python train.py --dataset="Sentinel-2 satellite tiles (TerraMesh)" --objective="epsilon" --cond_dim=192 --cond_dropout=0.2 --mlp_ratio=4 --head_dim=64 --qk_norm=false --inner_norm=false --width=320 --lr=0.0026 --max_precond_dim=1024 --l1_shrink=0.03 --lr_schedule="wsd" --adamw_weight_decay_other_params=0.01
Rows from block 3, named by matrix and row number. Rows with one number belong to one neuron. Each number is 500 + 50 x the weight over its row's rms, rounded and kept within 0 to 999. All counts start at 0. Numbers have three digits each. After the name is the row's rms in percent of the matrix's.
# fc1: MLP up (model.blocks.3.mlp.fc1.weight, 1280x320), inputs 0-79
# fc2: MLP down (model.blocks.3.mlp.fc2.weight, 320x1280, transposed), outputs 0-79
fc1.471 016:503500504502533521534480502462500487505497554635412533494517503507460524543513476489358475515514550569491506474457473530495487581499640496460479493511492551510504505380473465489485487448526500540507525507546410545497568519494414494569487491
fc2.471 015:499500500516563496493508522499501515498519501459494547558491500503567500596530529500502636568529491484453507475563568491500553494471334492492478343504493470489608517544500498501499485507500500529534379495477498470501542479489502487510507500
fc1.472 009:499500503531630499491602479424500729502493447484499549501538494491376532537509469493518510472554523485425529414442564466504504492403408537530492495482494468473484496458490459505450485472454500511510499560573507490522559550496508421466497513
fc2.472 008:500498500482624469553696437384503502517427500441488511480533501497398501512479506500487529519431581384499427479497491516512475505504551503561498479497505480469518499504440498500500602500500501497501470496510496529526488526500510528484499487
fc1.474 011:500500502519600568554439510486500427500509540479517480526512496506495581531486488486520444479509552518520508420504466548378556471500486504481505542492501555492438490491494509503433492529493495407478520495500551496501465502533490493482526504
fc2.474 013:500500500365595474553675492470500514518503498501489510487527499491503500559500540501499492494491501438381500497499480528546453671495526503517490521500517480497560500490256499500500556499500500532500525488695501498496483491632478485495501495
fc1.475 013:500500527385449551518452493514500490506486500448499485547519506557420558547498503496546491499635578537542489395506485552508446436491563525499490463489499516450509604515435501467577462513501495705502575512488553447504340522468542449503475458
fc2.475 012:500501500632442480495458385468499506537555500506518548481529499500502502727492538500507573511501730485503499212501497518420580461550490494545534359502505659382514500510471500500500516506499500524499487500507500494460175494498500509509481500
fc1.476 009:501500510517437516574512518429500543497517478379539501545430509627525485450498478496573500481534549524544497496501508435624568476450496501498575518495503521471485576510496476503522488528540525511509591532490505540391491501519535514524496497
fc2.476 008:450490500498401495510638494496499484526544500469544541510501499499486500501399492500502396430517532492532500556499497502420466505512494503559695511501513557483500492394478501500500470503498500439499448497487499489486400509500498567555498502
fc1.477 011:503500436436557612640466634536500507483582652507412506497473489378528490467538462475491526462382544522468487504498533536465527491619743546456501415495498468506503492462465500502473443528538548505535519461625639487518429555474456459541470521
fc2.477 009:500504500510702435537544259360501562494570500478453478493487499502476500500551489500504610447496502496512500395502520502602490487487486497485474344501520516581527501530508500500499439507499500474500482502441501505471555514501502508459490499
fc1.478 010:500500499498592523536492484480500525499493503492505524478506496518513497509462499502454521591491506486512503496496582472495504458498608504462490471503508512408496524510511464495463448485413506511534507495450610505631513509500529488495451648
fc2.478 008:501501500475690433513512489414500591497529500367517557474469499507521502591445512500503632542626590470594499474501474500512650320554438496497554504500506478462562515476484494500500444501503500525500411502410499483528626551503503500484491502
fc1.479 012:500500510380375751496487479491500523499510482453504480536497496508486607428506507488624510546487523491478539555517544466533475480478499471517495489490508528381541547541496518505638506492590494509480628499453374490492443513570540508549479493
fc2.479 010:500506500540451474495367523502500499503493500488501538526561490500504501452470513500504540431506531558525501498500412492560590494501502500561564493499502596500509501432498500500500510504495499511502463516556499481754360478497507558540497498
fc1.481 014:500500511510488547539543522485500507577488486702431563525462527501455510502442499500498520537514532493523567489436517493529497497497502542509506504557508459523516509469367496455588469503362505521553512464503507495513489475490481494546529491
fc2.481 014:499504500549522537479429458463500519574286500489488512483461499525457499504503459500503527531521552586521502434501509467452495311521401494510491467501507495580513502555587500500499504509501501532500490499482497509489537481428501496540452492
fc1.482 012:494500505500508582511507503534500490472499541502509477481395509500528488395499479497504546513627465611407519644395469447496475430505568491495478445514493474390509490423494492529494433462485500521481637492635535567492499501523448495537487548
fc2.482 010:501500500507618487491470491465500577518508500427448505587486499501455500445514487500500585499506620368533491546500479498469467514503437499517506445498518374546564499448501495500500479496497500498501476499434500646617497608500502481498498502
fc1.483 011:500500475512550337500532437562500524520442416510517504452498506536513428494498520543471532511490458471503489556526490439550477454491550514500534514529506518498497514482588425511393500513474506516543516478484509524489555399464540498486375541
fc2.483 009:500500500512506506502583506498500436467529500471529494505471502503477500485501474500495492502573504409640484579500508458497470480497536498451522517479506472502504495450517501500499464499500505515498477498386493500491532547499500492516500502
fc1.484 249:501500501513499515490500484497499501516500648492500500499524493503498319502495500499498448501500409500503508504463502501502473501441500500526498571504464497503440544500499500500486500501499499499497497499502501507500496492521500501498499500
fc2.484 257:500499500503501499499506493501501499500500500468485501508499500502499500511496505498500505509500497500500501503500501492494503502499494500499505504500501500466538501499502499501499514503512500509499547499491500495502504501501500501501502501
fc1.485 010:501500471503473494571594578412500578557562442498466503581512519477475534521502539511524467518462537494558549450475499494535524479512471423511532532478500500649506543503488507462507478500532508494484436561424496486486412639440507478468503523
fc2.485 009:500490500494483503549762392492501515560501500497476485439526500499505499447468548500498583468427502486487499434500494520495495508494505499558526526499497577452504503488480500500501509500504500502500520499535504499489496390501498526483502495
fc1.486 009:507500420528577429525420463510500500504517508502484506514474502479501505534517434496494478485383519484511513474664509485501571566584519522509541505462491501519461484438622511521434571499510493497530384413504520544595521491303430475526481493
fc2.486 008:500499500518467518545506565566499454478496500517494348440499505503435499413535463500495492465475470465575496537499582484633513510490531508474468451500509472628333499494409500501499477500500500501499545504571501402188575489499499482451500500
fc1.487 257:500500502587504478500427504500499457498497412500537510491639500506353494503503500498500500434500494497500484509504510500466490502500502489499501552503485495500501502494501658500501499502500499499476500507500500496501454496494499500502499504
fc2.487 261:508500497511458503504516565499504505498541499501538508500306508502423506499503504500478502496465496508524497499499501504500498493490536502501502501496508484497494505494430494501500489500497503506500499501502502502529491502501501497499500501
fc1.488 012:500500504484386496484503591569500392481513459430519463505509496484453505458541430505578408462433494503483520495533480584468480520523535486496505465503496456611510565488472503520627503500560503492412494571456392510407200528549500491487519515
fc2.488 009:498499500495498463500474504668500422493520500491563620640516499488553503312587622500501505472464348508377518482500479523488672431499514500499513361501497560477493496489493501500499515500497500513497510499513498597480277455533507516524502499
fc1.489 011:499500495213529600598474481439500546542506513507486512497500516511494616610492547528481525512549517537488456480419503480473500501544540516475461518507501507442487383488488503461471496434498464482509517489494663496522635559425445482503431486
fc2.489 010:506500500550397503442388513426500531463496500488509449493488501501477498880473488500504722528522675486499496337501485500541453568498326494531484510500501403477513505509484489500500496603504500553500462503515512490555621510499433472500498504
fc1.491 013:500500477504465527525580612512500503498521539476482538483500485500548463467504463505501590542468506491440501499474596494522504461533507505436491457544510440496531493503419416511600460526478539517562540522501512511489488460504516544501488493
fc2.491 012:500500500569540536479426409509501553483533499398492571493424494500459501507515461499501546518493494496571498463500499520395618437514468500418484497500511495621519500511587500499500411474495500511501460497220498538547491589500513509511500496
fc1.492 011:497500558483460489487532582576500465486482494526512516453492495498457612416448458506485407454596481494469518546512314441491468492535488494494518472499490533593585489482557632534555513423542489492342463578507158459453504525505490519542447490
fc2.492 010:500499500512404501464441551556500445498475500624470467655422499507525500075577506501493503486483487497361500468499517505495547481503468501527485457500500474497425503538505500500499552500498500484505531500497500599511419398500500467456500497
fc1.493 010:497500492554565492504498495494500518433549549461492485462490486501584455538484479489378517534523491522517424502388583488514566470466492503449480505490494474475502505525491469483485453525380503488551500537502763542556547513530486496459512559
fc2.493 010:493501500442536499485511484406499577533485500445516481469517503493483501751509456500500500587526566502514500546501501397485437483505476500435542533503499482412514498509505500500502466498500500497488533497493498510610568561498499534490501501
fc1.494 010:500500487493474609588624529470500501513479527502502495586495496503516613537474515464522498500558526521500553431412603535495434471513572509446522324497507455463518491542458503460594415512499524489490574534502562445488456560471554425483499452
fc2.494 009:500500500503525515517507423350500508508493499440470537502500498498436502636489514500501624467496537517506494174500497527477491501501534496546488504502498572453494500567508500500500517501500500515498478499437500507501476502504501502479495494
fc1.495 011:500500425583560415443502386461500627502463497485467519457500495437493533502508517499476590494578437440507501552446481373504539510489275496525470529581504500476524467512498478525474502505461497473532413547454500453583615494460511500482504578
fc2.495 008:500503499436501516492494636583500501474436500556458509432518500495509499491498473502499398569421477538565499508500493402500452491496543500482455633499491497393493503572646498500500638493498500526499547498515500363696479506499509490474502500
fc1.496 010:506500463511471309535505596504500511523516429508545524491510513515483389488488535508480514509491496492503560425545524491496519519537315530496570587507501494555446479456479493467555525509502502516488455497517502516456524473481492499450474345
fc2.496 007:500500500754393511436534429496504418482511499509521552457446501511354498503542442500501505567432477496496499498498558472480466448512505504484356482481501503576492496474520507500500392494523500403500485506354501573427540482503467413522501499
fc1.497 252:500500520448503486505501500502505484501501501508588482501496500502493500505500495500512509503386499466512495501496439502498502520476499500503502299543492505499500499554500503500455508484538500497480497499497496314496501503498502450500470539
fc2.497 272:501501505455491505499500501500500501497503493502531499493504500501499506501496412500491499489611495501509499489503372532515533478501562498539497451500499503500509504501493502499503499506501501519501500505511498502472491497470496498483501504
fc1.499 010:500500480477516510470568533563500512502504499453519514505480470491452404492466396549659490567396491471508524324523518508502543529510485493549508478486505506537478538528470492509504526545527547507514500435582466349488362576529653386476545544
fc2.499 010:501487500511522535528530339478500469475522505484513538497526500499454501415498511499497441446458505503517499397500497497500550415497549492609501395505462597548441502468494501500500519508500500490500503500507500508508464472464502549497501496
fc1.500 013:492500522510469506493561383390500516621503495547628467495520507531506595531490547502434510511553477506530487519462390407498496470541505490510437552429500541484528482527522441500513454470482460470519517497485466554469589497489504499514492486
fc2.500 011:501499501477432598472462862497500477477480501503453423576510502493524500502412517500505488504532490586448500501509438510511472498487459500504506605497496534465518500489583498500500551500498499525500442500671499501546602504502512476523500495
fc1.501 011:500500508502319503504597508417500364656484477512603476533491514529522476545478549504546468518480526508575496475502551554513489509514568482457525500505503472505445508529495481412550508498534505505518481413495544544434482538450510473494482346
fc2.501 009:500501500633183652446488495491495470509564499502507502545526498502457500525508499499502532539512516513526500491507504493384529486501456494529516436501499591490501501544645500498500456505504499494499519501520500502248515497498474493534510494
fc1.502 012:500500481639530498488557583507500480436493494492439516454542482503457502522514517487516516515482492551451517487503506488513509501448310498483514469554493475565624490447496492501463506525502515504407518655477444452589504516524432497492500543
fc2.502 010:500501500486632466531475275628504520532521500472440546414476509498511500490535521501401512528326443513382509488499470499434496509522438500549413484501495488426501502552494500501500511497499499480504518497488500496649430486505505511514527490
fc1.503 009:499500465502552477500443525588500470274496548517482561473502489492480511490508422496467493425491504578406499489504487580402516553516491520466492471592500513496477459390462492555419461455484513450447499505527454545490505458494470492496531544
fc2.503 007:501500500360710459532467507515503467481452501499509490552477500498434502619570474501498483512414439277359505495501522519521530502502479502451396486499500418584456500562424499501500470489456501508501486499321500519596477510576504463450501499
fc1.504 236:500500498496500492493504354530499495546497497499526493517498503496501588207496508491501500502511433499494498500509462503521496541336498548499500548503499501499502499523482638500503498614503503500507516515499501498500500502502536507498501501
fc2.504 295:500500501499480516482418501586500497407501501504500503505511499500469500389524481501497498500500515501496499497500490493619500500499500501500482527505500465423485502501500498499500501501491498506502359500495501501503500499500511506547500499
fc1.505 011:500500438550496515442528497544500506411476494518348541474508503503459517497486443499515554526504522521408630489515558547520501495475402503546535411525498483544588513317488495496475559494443538552455510511508326435587536511499468442529495500
fc2.505 008:500506500499536506411322375660501483530469500495494534488514526500490500423611473500477511515415512502499500506500585494501525413528413497497455387502501522826484503558489500500501515502494490559506536495508498508691417451499501493525498496
fc1.506 011:501500503549518620526476499469500401494494650465477495533488475479614434506579446498468512458457579541495505514490561524515551512492686471453494513563499489458493500522454433499466487535489507441535590254545629515497486447479472511546536493
fc2.506 009:500500500402613542505514378435499529525570500402485497526551499499498500755504464500503442401547509510552500546501503510541474526494471499476543541500513473535511494460529501500500432507494500490498487508486500418474506576485492539529500499
fc1.507 011:500500421539615565495508598512500394420506523476501449478509438515503502511512463508492599493513525506474499501470681535420486467523565561402499420556493475581522504504501491517559452578494515493516560493586501491582409506616511471495507591
fc2.507 011:500501500464731493505495334514524627455533500393498581443534501499555497714532492500499526522458488557485501469500488502515603468593560501408505437500497513523490500496511499500500525499502496471498485499459503590574404537499508522490500498
fc1.508 015:500500449426246516489575571541500502519478449497495442566514502496454512502489503528554479527528471528485500452654455516563463497508526477525474428493496518516543531505501630485551500495536500523426502617443343366473440538497533493510477438
fc2.508 016:500477500582413496506501468512500486503512500566505524510499500500477500321499514500500511471490485485497500479499506535515498498490497500521483429501501637501418501492501503500500507507502499481498502490523498657491452471501500516472501502
fc1.510 011:493500527362445527410505387481500468526465491527537494503512496471401546489426496497610456508561536448557464465494499404509513537365458490663403512479508541349466485515490569492492547482489434495421502531465510492512565495497580502502510466
fc2.510 009:499501500615330471463322553515495436484483500536594522597550499503476496532477497500500460496584747525458500484500473362481507476495431489534548516504490546222437502494368498500500517514498500527500529523689500484503450470423490542516499502
fc1.511 011:501500495280362579492595493500500476538510498486561491491506499543484491497526525487563502480482500502472449502500478522529444534489484480522505457475502530470461480540525519518548527441648464540426501445466427511418525536525510492569474393
fc2.511 011:500500500757205503450276508521498467412493501558535498608507500499497499507508503500502509447520510516468503497500476460462568497486415605529537455502503699626489504517522500500500500502497500491506514523617501463591477449501502497533502513
fc1.513 208:499500500548492502503496549457500497503552454500560487499510467526498501500502500503499496500519469465492498513532313496491460581523507495501254502505498500638499529500449576496494559494523499498493501490492458500498277466500497500501496498
fc2.513 189:518502493500590500510553624499502543473527499402560502500500500493500503490583504500501579461399506505463500509513324504495501499499525506508073516500503502500500497502491500500497405496499499480499502498498504505424423499520501500502504491
fc1.514 010:492500505517591554495537523523500502500471480503514524529488491509442577477482525506528520505521444505410464564397477306521419426532445500455496492496499511459664593597511494516503421501442497498498564675482482421484255506547502519497477603
fc2.514 009:500501500474718493529430433481500534511549502450475533482495490498500501450475560500499595500498662486522499470499449526462464500511495498557507529500503485197554502458511500500500516499496500479497473482446502526607325541500506560499478500
fc1.515 010:500500552494491554559479487444500423491532438547469516615419523497508483553349497487515359451526536550525560435539638622496461484427475523488523498442506501631481655496560519470447529487501497517516562502486502510466507538510488484450531445
fc2.515 008:500499500360489481520686563467500485570549499492547498508527500499496500611455589500499559465525493493527502680500507481544445490512553500560637533504520493523528500466248501500501458504502501514506508495476501422487490457514415501505499502
fc1.516 010:502500497508488464506484519437499518654544503502508477485498508500529533536497535492367492464516502511506371447536498559511491538531469491515487517480498503509495462498542567471486533466518502544475336516482496559500703509484367476509502391
fc2.516 009:500500500513331493457512613463496486547470499590469274501459502505470498483519467500499480540473509526480508504500532500559454529502394506432514494500500525462393501579490500500500481500504499476500547501612502508458590421502481489483502498
fc1.517 283:500500502511426654484478500498500501506500714436500500497593499500502333499500495503499503500498500501458501500465500493454501501501498499500527510649435498507516498500493501500541502492500499500500495500502501500500377501589509501521456501
fc2.517 214:499498498501581622500527495445501503497503500429490498501460500500503500501550580500499497469498495503498501501500501499503502504502500500499500532501497508499501500501501494503501372498498500499500507500499499500495499498494503505496500498
fc1.518 011:500500535536465558477577579425500432564547535307574495500502426526518511500515537495533539484554517486503460568485490504536525464447561416469531526478503603466493554554417448485655463510493501505490591506518537429442486509552515509505460475
fc2.518 010:444500500505503548470513480340499542568593500505506493506505495499483500507453503500499355472510510548499517506499476536420503489528456496505610512499513577478549486463506500500500532499488500469496495501557499517505340495497503540525500498
fc1.519 011:502500480240471446606515473506500566521471511505511563522483496540431470458503514512463529576374513448575517494527518432508518522544606491516526518514500538473497443501495458494494502447551493544560523447532508520470508502460539509532465471
fc2.519 009:503493500787360493454464489566501407429562489504510521504490500503496500528508424500529549473537528466536474467500575457582537505497485494482505382500493519466508501448571500499498413505501500505498445542499499504427587492440471458492500505
fc1.520 014:500500499517537407501539336433500537465396535547461479494501500491500511568487545464435571480550510502508509553421549517569468527449485510501451459515513518491527486447520448483434498389426492515538513416568502506595642498452442460531528496
fc2.520 013:501511500497489543456413574499499451480497503503551499482588501504506500776512461501499534531515524486551499487500531498478504472499480496396483483501483439567513506569610495500500561501504500532501504498517502471529550516494504484509465498
fc1.521 009:500500439578497577483546475448500502500525507490502482487510483507537497578460382503509480500421525513510391541424528661463496443487579453474492485505498539470496474564472469449471503556482580446519493488491451496530568514508550502468524500
fc2.521 009:500500500455570575487481493462500480500552500496479441433511501486553500632490543499497573490514498509524498520500518503460503496506527492533556441505461555508556501606492499500500527518488498531501492501476499457548545577500498539506499490
fc1.522 011:499500506537546385494593398482500679490442534495509433497530515504506579513448515491486580528555484460531549474502610510505467472489495532552306498395505473459504424509520472493508518507414502498585493485529503465683630442476529446439511504
fc2.522 011:543499500487434502465527531476500520479468500491500492416614501482451501642443489500499524547504557502600492285500515502548491485502568498450515547492496495430380499484483500498493527503536497522500451500512505558581567525549498491461491499
fc1.523 268:500500481494516493499488529501500498506515499499504507500499474499498501499393494499500501500493500500500504502505500571497507499577500499499501495433484503472502499499543500500502484582511500390500502513501459507354500516496538500498505502
fc2.523 223:497500500493509498500476594509497513474518500503523466592499499497502500499362495500509501537501508471486502509499552508501501494498498500487498470502501498502512501506506504502500504496500501497503493500504498514398500457503501499504498500
fc1.524 012:501500491534424384434750525532500517505535489489512493505520493519514372470497503509452538619524488507592526505501505436519520594542278482493483495520504507501445425507484508536512580500501539538530449493503455582481603489498527545478463476
fc2.524 014:500501500571430576437506468602500466431517500456503545501481501503455501514557468500501461534436501555554500488500461492455521494502471505480504489524376560514453511520965500499500482507493501491502527501412500501563582478500509505505503499
fc1.525 012:500500513517457506486538501532500510520521541410490406546507537467578499486485352486551453504465532487503492499541510564480596516468458464520515529515504493546539443541464516503515539561556502486466477392504480458474506545513513502494586430
fc2.525 011:500492500497476487518515501503500463520443501531491477511504503498483500474507474499497469399465482502482501480499490554505435649428503524517516525500477576684436495467631503500500496501503495484500515499579501490499536449501505516491501497
fc1.526 009:500500447481504566585502520506500583488510656488400556533534504503542511502499426508393543566489512498476501395471542516531510512511553486452478460498502484490551478459460471498481479519391536527491515499499551507585497521502481477500467511
fc2.526 008:500499500536561484461464467390500615516361500412468481501488498500463503606504501500502566478514540518543500384500548511549553500502373500474508525502497553533467507481497477500501404505499499492501480501404496499536509495501518566443501497
fc1.527 012:500500481407395557547483472506500478491482533589422511555478519497482498494516459499539524581526529522503610486457514487501441513504646466500489463516498512398549493508417468504517520342508496505516610497543494579488512512502496451504501422
fc2.527 011:500500500623492506437412498535500500511553499451485598558501496501519501533567479500502530527511711528517498501501523427494524488507404465549472188505527489497567512516558500500499443506500500539511482499453501508493486541500499475499492534
fc1.528 012:501500508496331347441656580518500497540502387526527458514506527496435550489485494503519457521519487507503545482507411496513461517502490498501497471469494501565523484469512572495530489469523502543484416605487362506425513542469510469491434461
fc2.528 011:500499500602323509444482541654499412480487500549525500585457501506476500138518523500500516538449466499406500452500510490440577477498412482508473295500500588490471504526686500500500530498505501500500512498506497544411505416500502474499500502
fc1.529 011:502500530513371601549516574455500438520489536375497498530509449476440586496513444500631429312473512564470543445514428503491525477521496487505659485580497504503511576515437506506565485514568496425473511526407447418455197515514516501555484483
fc2.529 011:496500500487557481554478385562501473535686500512515578530500494497504500421567509500496511420450506501426499507499480577488535531504525499513457472501503477482493501479515501501500550500440500531495512499521478496486198483478500532501500501
fc1.530 010:500500493446498553614513495510500542503498576477505549507532496472500541506569508489482514522511500550459485495505506484547514450537516482466464449563512532471598458423476385555439436439474488527483522592588531532471504511448392483517418448
fc2.530 009:503495500517546476431469530485500503496529500456464453622466497496445500680493469500503616488474588173491498497502479509529452599482345500496494483491500540513591502440565495500500439497496500508500457501422500503560539526563505515502499501
fc1.531 019:500500420458230520326547524554500473436345441436508479513500499551490522440502505501726470507498499546487576482699500495538502501489539450518589461502504505486507552536489533500647505508556498573425546548409263422455379504520580497475433483
fc2.531 019:500491502588366519489381495763500449501517500560513616505544498499496497400516487500499461488465503496480500511499465494483523459495557499531520480503499671508221496449500507500502509502500496528500510497498501501492367481500498505489500514
fc1.532 013:504500490386360464434502475516500543482505389486508483496478511656489478493502505524518533549551493471592587441574583504568465510475521550510465525463508414482393545523524512499569544509489505641533487484493502531536559496479550484441487480
fc2.532 015:500501500704097590376304518523498465452491500514545534473550497500440501514508468499501504542519600634560499436501522417528606345499510498484528493502501498503449501484504499499500447501514500496500535503503501510443455502412502493503500512
fc1.533 011:503500488451509609515474497501500327537481507489501516491482483535531470510497507508516557491505533486491488491495576499502447448525501504442714508518507443481437550521514516473572503557590502472513515387475567551503494494500531546500470361
fc2.533 007:500520500492496515474279293504495515425500499456488539493496496500488499671539445499500530508501672615585496483503485483479519502619502510441490636500504450616511490454580499500500432493500499385499484543408514465454462523498447492543497499
fc1.534 011:498500539556503597436534484379500384507479503314642398507505517519532532549496479500621456375679561523486441515474364511511500480448453496505510526433502497441473605566522480492518501513549498449510495481413541452479481488576512504484511492
fc2.534 009:499501500376506498500497461486499509587502497574493489505521497482584500490485492500492437472459570580428503497500444587372501498511511510522511621500719413621504489510492499500500602500501498508495656500585500447473447487528499524528500500
fc1.535 010:501500495492450505542532614537500529533498478590476555598502509497472436409486381513504544600474480521503539411493489435556492539530475496503501502485486481543495471514458568509560534494463531563490454566480457509508498485452488486497517489
fc2.535 008:500490500563484497485520485503500504470493500483499390533441499507429500056498471500501452549494472502511501485485561447513516484507459493540492480500500569486485501467520503499500338501500500485502502502428501541486527457473496513533501500
fc1.537 010:498500471516477433365523410549500399491469489482501478476464475476498466411577537504597510508499472504454604590486473451551539499536503471555600387524487503491470552527639462514509492460517512515457520520474449550413451510556515545509518523
fc2.537 011:499500500525459523455406503853500453472644500513538550586487487500560499334535499500499436577506480336515501702500483458354516473493488498497465460501503478532505502494512500500504522487500500503500588496520500500494482514500521488527501507
fc1.538 011:498500507494439516494516525485500548481508489415493512511494461444449536491483486506606510464536506518487699494469477491480459421446464506488502482503510484472544581440468498490638428569476501467472557633501490492503391506553537504478501507
fc2.538 010:500501500511510457545456419487500501543511501504532551468466496496463500471452517500501527509485606498476499419499536503395516425501557488497503424500502479355547500502465499500501545468499500491501471476492493566541242510494524494507494500
fc1.539 010:501500537477461561491465479423500507590516486451499459520562444489478527498499486505589488488459616464561550346581434492485550477574491450535495501440513552513395508541484501496546592554540516464555485423486483549483447518547647543504482433
fc2.539 009:500500500508371512516541390553500480441558500518548572525497492499484500439491534499501426460516530508504503482496469531490567496485536498560517579501494623497305501436548501500500515505504499499498510505689505463469466465505500554488502501
fc1.540 013:500500509517448494554499506474500460525521502455515544508482499465509499499539500504518479502450507512500546495487504565442526491532525509420594486537501470584474522358474472490527416497514530478497491531508520569448403523497475501457533476
fc2.540 011:501498500496559480512619490516500539543537495493520570650467498491508501488554519500502583569501455403497500613500522518397518571506522503491447535499500465504609498502516500500498478493493501537503493492385485522456472517504503456496510500
fc1.541 010:500500449479496473609463438499500535487495510631480494503501521535510464572501521485363578536516483527516467513493527501487482509482572561430391531535497495498507402445549460502421479568446488514589581445537536607538707463483461510517516507
fc2.541 009:500500500507529458503493559391500533385479499430469465468553502495499501741467497500512526577549493441499500499501545491567498496503487530417458519500494537499710500504487498499500472499560500507503490503482500500547557561499499426474502501
fc1.542 009:500500481490507400485430467539500628402481501541484519474475541498510539468480451487450481496631462502466665484567493429551512511451384518570439451465497523449556481387499516528486523468480493526483526585509407475639509460529525492518488564
fc2.542 011:501501500503479410483511530561501477491481499542530523498569500502506500390506499500498519528488564366513499485500526496496493448503492481496505418497489498474436504476465500500500526500513499558506499499515500537473418486497506485433501500
fc1.543 218:500500499485502507501506501293500499513500494499503087499499483486500364503496390499500497464483411487497470496507511497498500503242495506499500500511490504543497492505500500501499496503502500461500498491495501504502504501481502507499501502
fc2.543 232:502501502494499500486481520567491130251711499501540500526494501500503500549500499493476500499445501502499498517501470513504499520500510499498504504492499498504513501501503501500500524512500499764500570504498498501502530500505498503456497492
fc1.544 011:500500496645527505497499483462499471511631508585352557508467485441460536521513511508501506567518480514454487512460491485518507530533412502439495499589498512519565494438480487508610485493423509476484491607478463474507506524548479512500522547
fc2.544 009:500504500464691485499476518522501529564486500433467544508420499500536500477545523500493506655485452549405540476500507494475501471514386494536419448502395464507511509565574500500499540500501500551516517488390500538658492447501504498515522498
fc1.545 013:497500511502432335496532488499500612538498486544641478474504549540513470465498546500447540535527463505517486526499364439559467504501511486519448505499502521472533499507505381501559505464502501549484534546506445538400580464500485526506480506
fc2.545 011:501493500646297515401409724522499472488465500504486465582482500499506501385484470500506489537536488490482500499506514501434508476488398500377518476497494483527450502502532499499500462500507502495504374501433496508476629524500524447561500506
fc1.546 009:500500501517598632473593521494500486514505548383499463473607488531621549505558487519522547484574518499503459519411507521529519390556650426403473362492483439489430473624482489482510464560438521429493500492582523492510509515526477477436440507
fc2.546 008:500494499399623522465512374473500627500474500435468462511602497452518501688508504500486533487466497534504500488500420498489452667501438500495538636501499521533554501453530495499511496500504500463496494495546512847519545541499502555510501500
fc1.547 010:500500457512504474515513509593500512488491520480304504511470483474523433441566502502494568503470508494428548528493527524517496417540700498442505394580495412519481480496469479493490495519516552502580546490596520534496441523497511507492516515
fc2.547 010:500500500515559479518531203550502531473608500440499674485501499502526502516549473500500526533526464502596497493500558470494520521493506500434434420501504477509499502498681500500500468494501500499499462499349501498455516527500502515488500523
fc1.548 012:500500500495502541498476503482500429631474501485531494487474497509485501491509500498494452510443486485501514506426486502488568496520563487422533517512487482374463503559478512503517441521501494476497532482478589495495336550503484539503473545
fc2.548 012:499499500444577483553511461465500524522597500412520641505507495502483500479499496500499569498554457478504500502500488471478495611506493497559492517500506466108549498447486500500492475494500500517489501500528496474455509529497498524488507509
fc1.549 304:500500500499499595492457521438500500498501501498518500499602499500503500506477496489411527498498500500443499500467498600499497500501499501499511501500390472528513503497499499499497449446504499460580480573500509499496503519571494499500510501
fc2.549 259:500500498500500500501510500498500501500500499497501497499483500501501500505499500501500500499500499500464500500500500501500501499501500500501500501500500499499499500502501501500500501500501500501501511501500500500499500500500499502490502501
fc1.551 009:508500484498503505516511474511500452454500507498555478454509491503552433520540610502515533511323505432483484483534643577511481476555643502454477444540508520489460497505536487491498521505542519505517518448510490549541481538551479471513484477
fc2.551 009:500501500519498525412316387564500517433623500470522519498604500502509500883543488500499552527525493496585505458500499497536704358512494501462490437503498591577492500504453499500501373497502498479500486513484501482262520508532480520519501500
fc1.552 011:500500489487465540510505480495500503624467486488503462551535497514486476565473491521540487680379516471519529341556568535479508440567586459524488466467501487485427479493264510465564544542471520487523477458503517505521492564523552486435522469
fc2.552 014:500485500493493552519532494491501501489525500435517610496531500483486500518438518499501513510525498481527500447499500480511553520498510487548493441505491587446522503465475500500500490503500498521499516500565500516485511495497478499496511505
fc1.553 014:497500468494436433419462345627500513265448487559470491480540500520514449497538514502498578558431487487367501608460508562574414473477459455492471416503521395517566465437558491491487502506357503455514507489488466508559511432588562503500469544
fc2.553 018:500500500505439589414123539712502478461503500504497532523517501498499500483526522499502487521538465501537500721499494501426538451506495499389454596501483493549508502495627500500500508491499501471499482500413499500524516523501532479502501497
fc1.554 194:499500499471500686499498505499499503487500494501507495399500500501500495496501504500499623502461502498420489490502565499497501495154504502316502495500479501513498500494497498503510458547487503500505421473533577501655485498499498501505500506
fc2.554 234:490501498491508522544523463479500504551500502489465499500498500498518500501497519502495366498506501501473500509506501491555563501500486500314541501494502500276501496499489498500500500500500500497497494501495499492501499502495499510500501497
fc1.555 009:500500540495442443255574516507500490447502497533503441498498515525573563472478536494587484551597356498434486460510545595519483487492488424504504464438499563402503498539497603507614524471497500511380497485519433434558511502628550511430517565
fc2.555 007:500500500541430538408344604495500561521442500503466495486696501500510500398484501500499521562440491507516500376496480507463517500503507496491541503500374549518194500491490498500500538485504500506505504493521501600689516508507542535474502497
fc1.556 011:500500465536437508504472448465500438481540508484517471485577530571553463620509486501494431493482519457447498486625503699485501481490508432455560495496506494521524472455487461461481492569502518448508487472370482520502494498537472494448477453
fc2.556 011:500501500505506511497497507504500511514474500483495494458501501477538500612486488500500544526467356411457524598500481558493534507498498505424434523499476526597518499551519500500501490500502493509502508498435500494457529496764571485495533503
fc1.557 011:500500515550366366553662549551500434544509486530508489506430510497524435503510544499484491513386483513469452553438487517546456426509545516469562423556508526546520511503489452511561417467517517512484569507502486548368436501589506496505531482
fc2.557 007:499500500566531553502494393481501444539591506487516562619403504513493502508516486500502511557594445432509498501501530485261498440498444498408489269501291633524602501527494500500499444477498507456498469502299499515459489503489564474513500501
fc1.558 281:500500503489465502499550500501500500497518438497500499500331502501513501499497496500501506503500502566463499492500492500499497501499500500501498497495431557502495501500544501500500501505498499515464416514501499580500501497637500500486527503
fc2.558 189:500500501505500500498499500503501501503496502500502517501499501502501500476499496500499501506500497499500500500500500501510500493496499500493499500501500511479478500499499497500500498500503501503499500497501500497499497501501497500500501500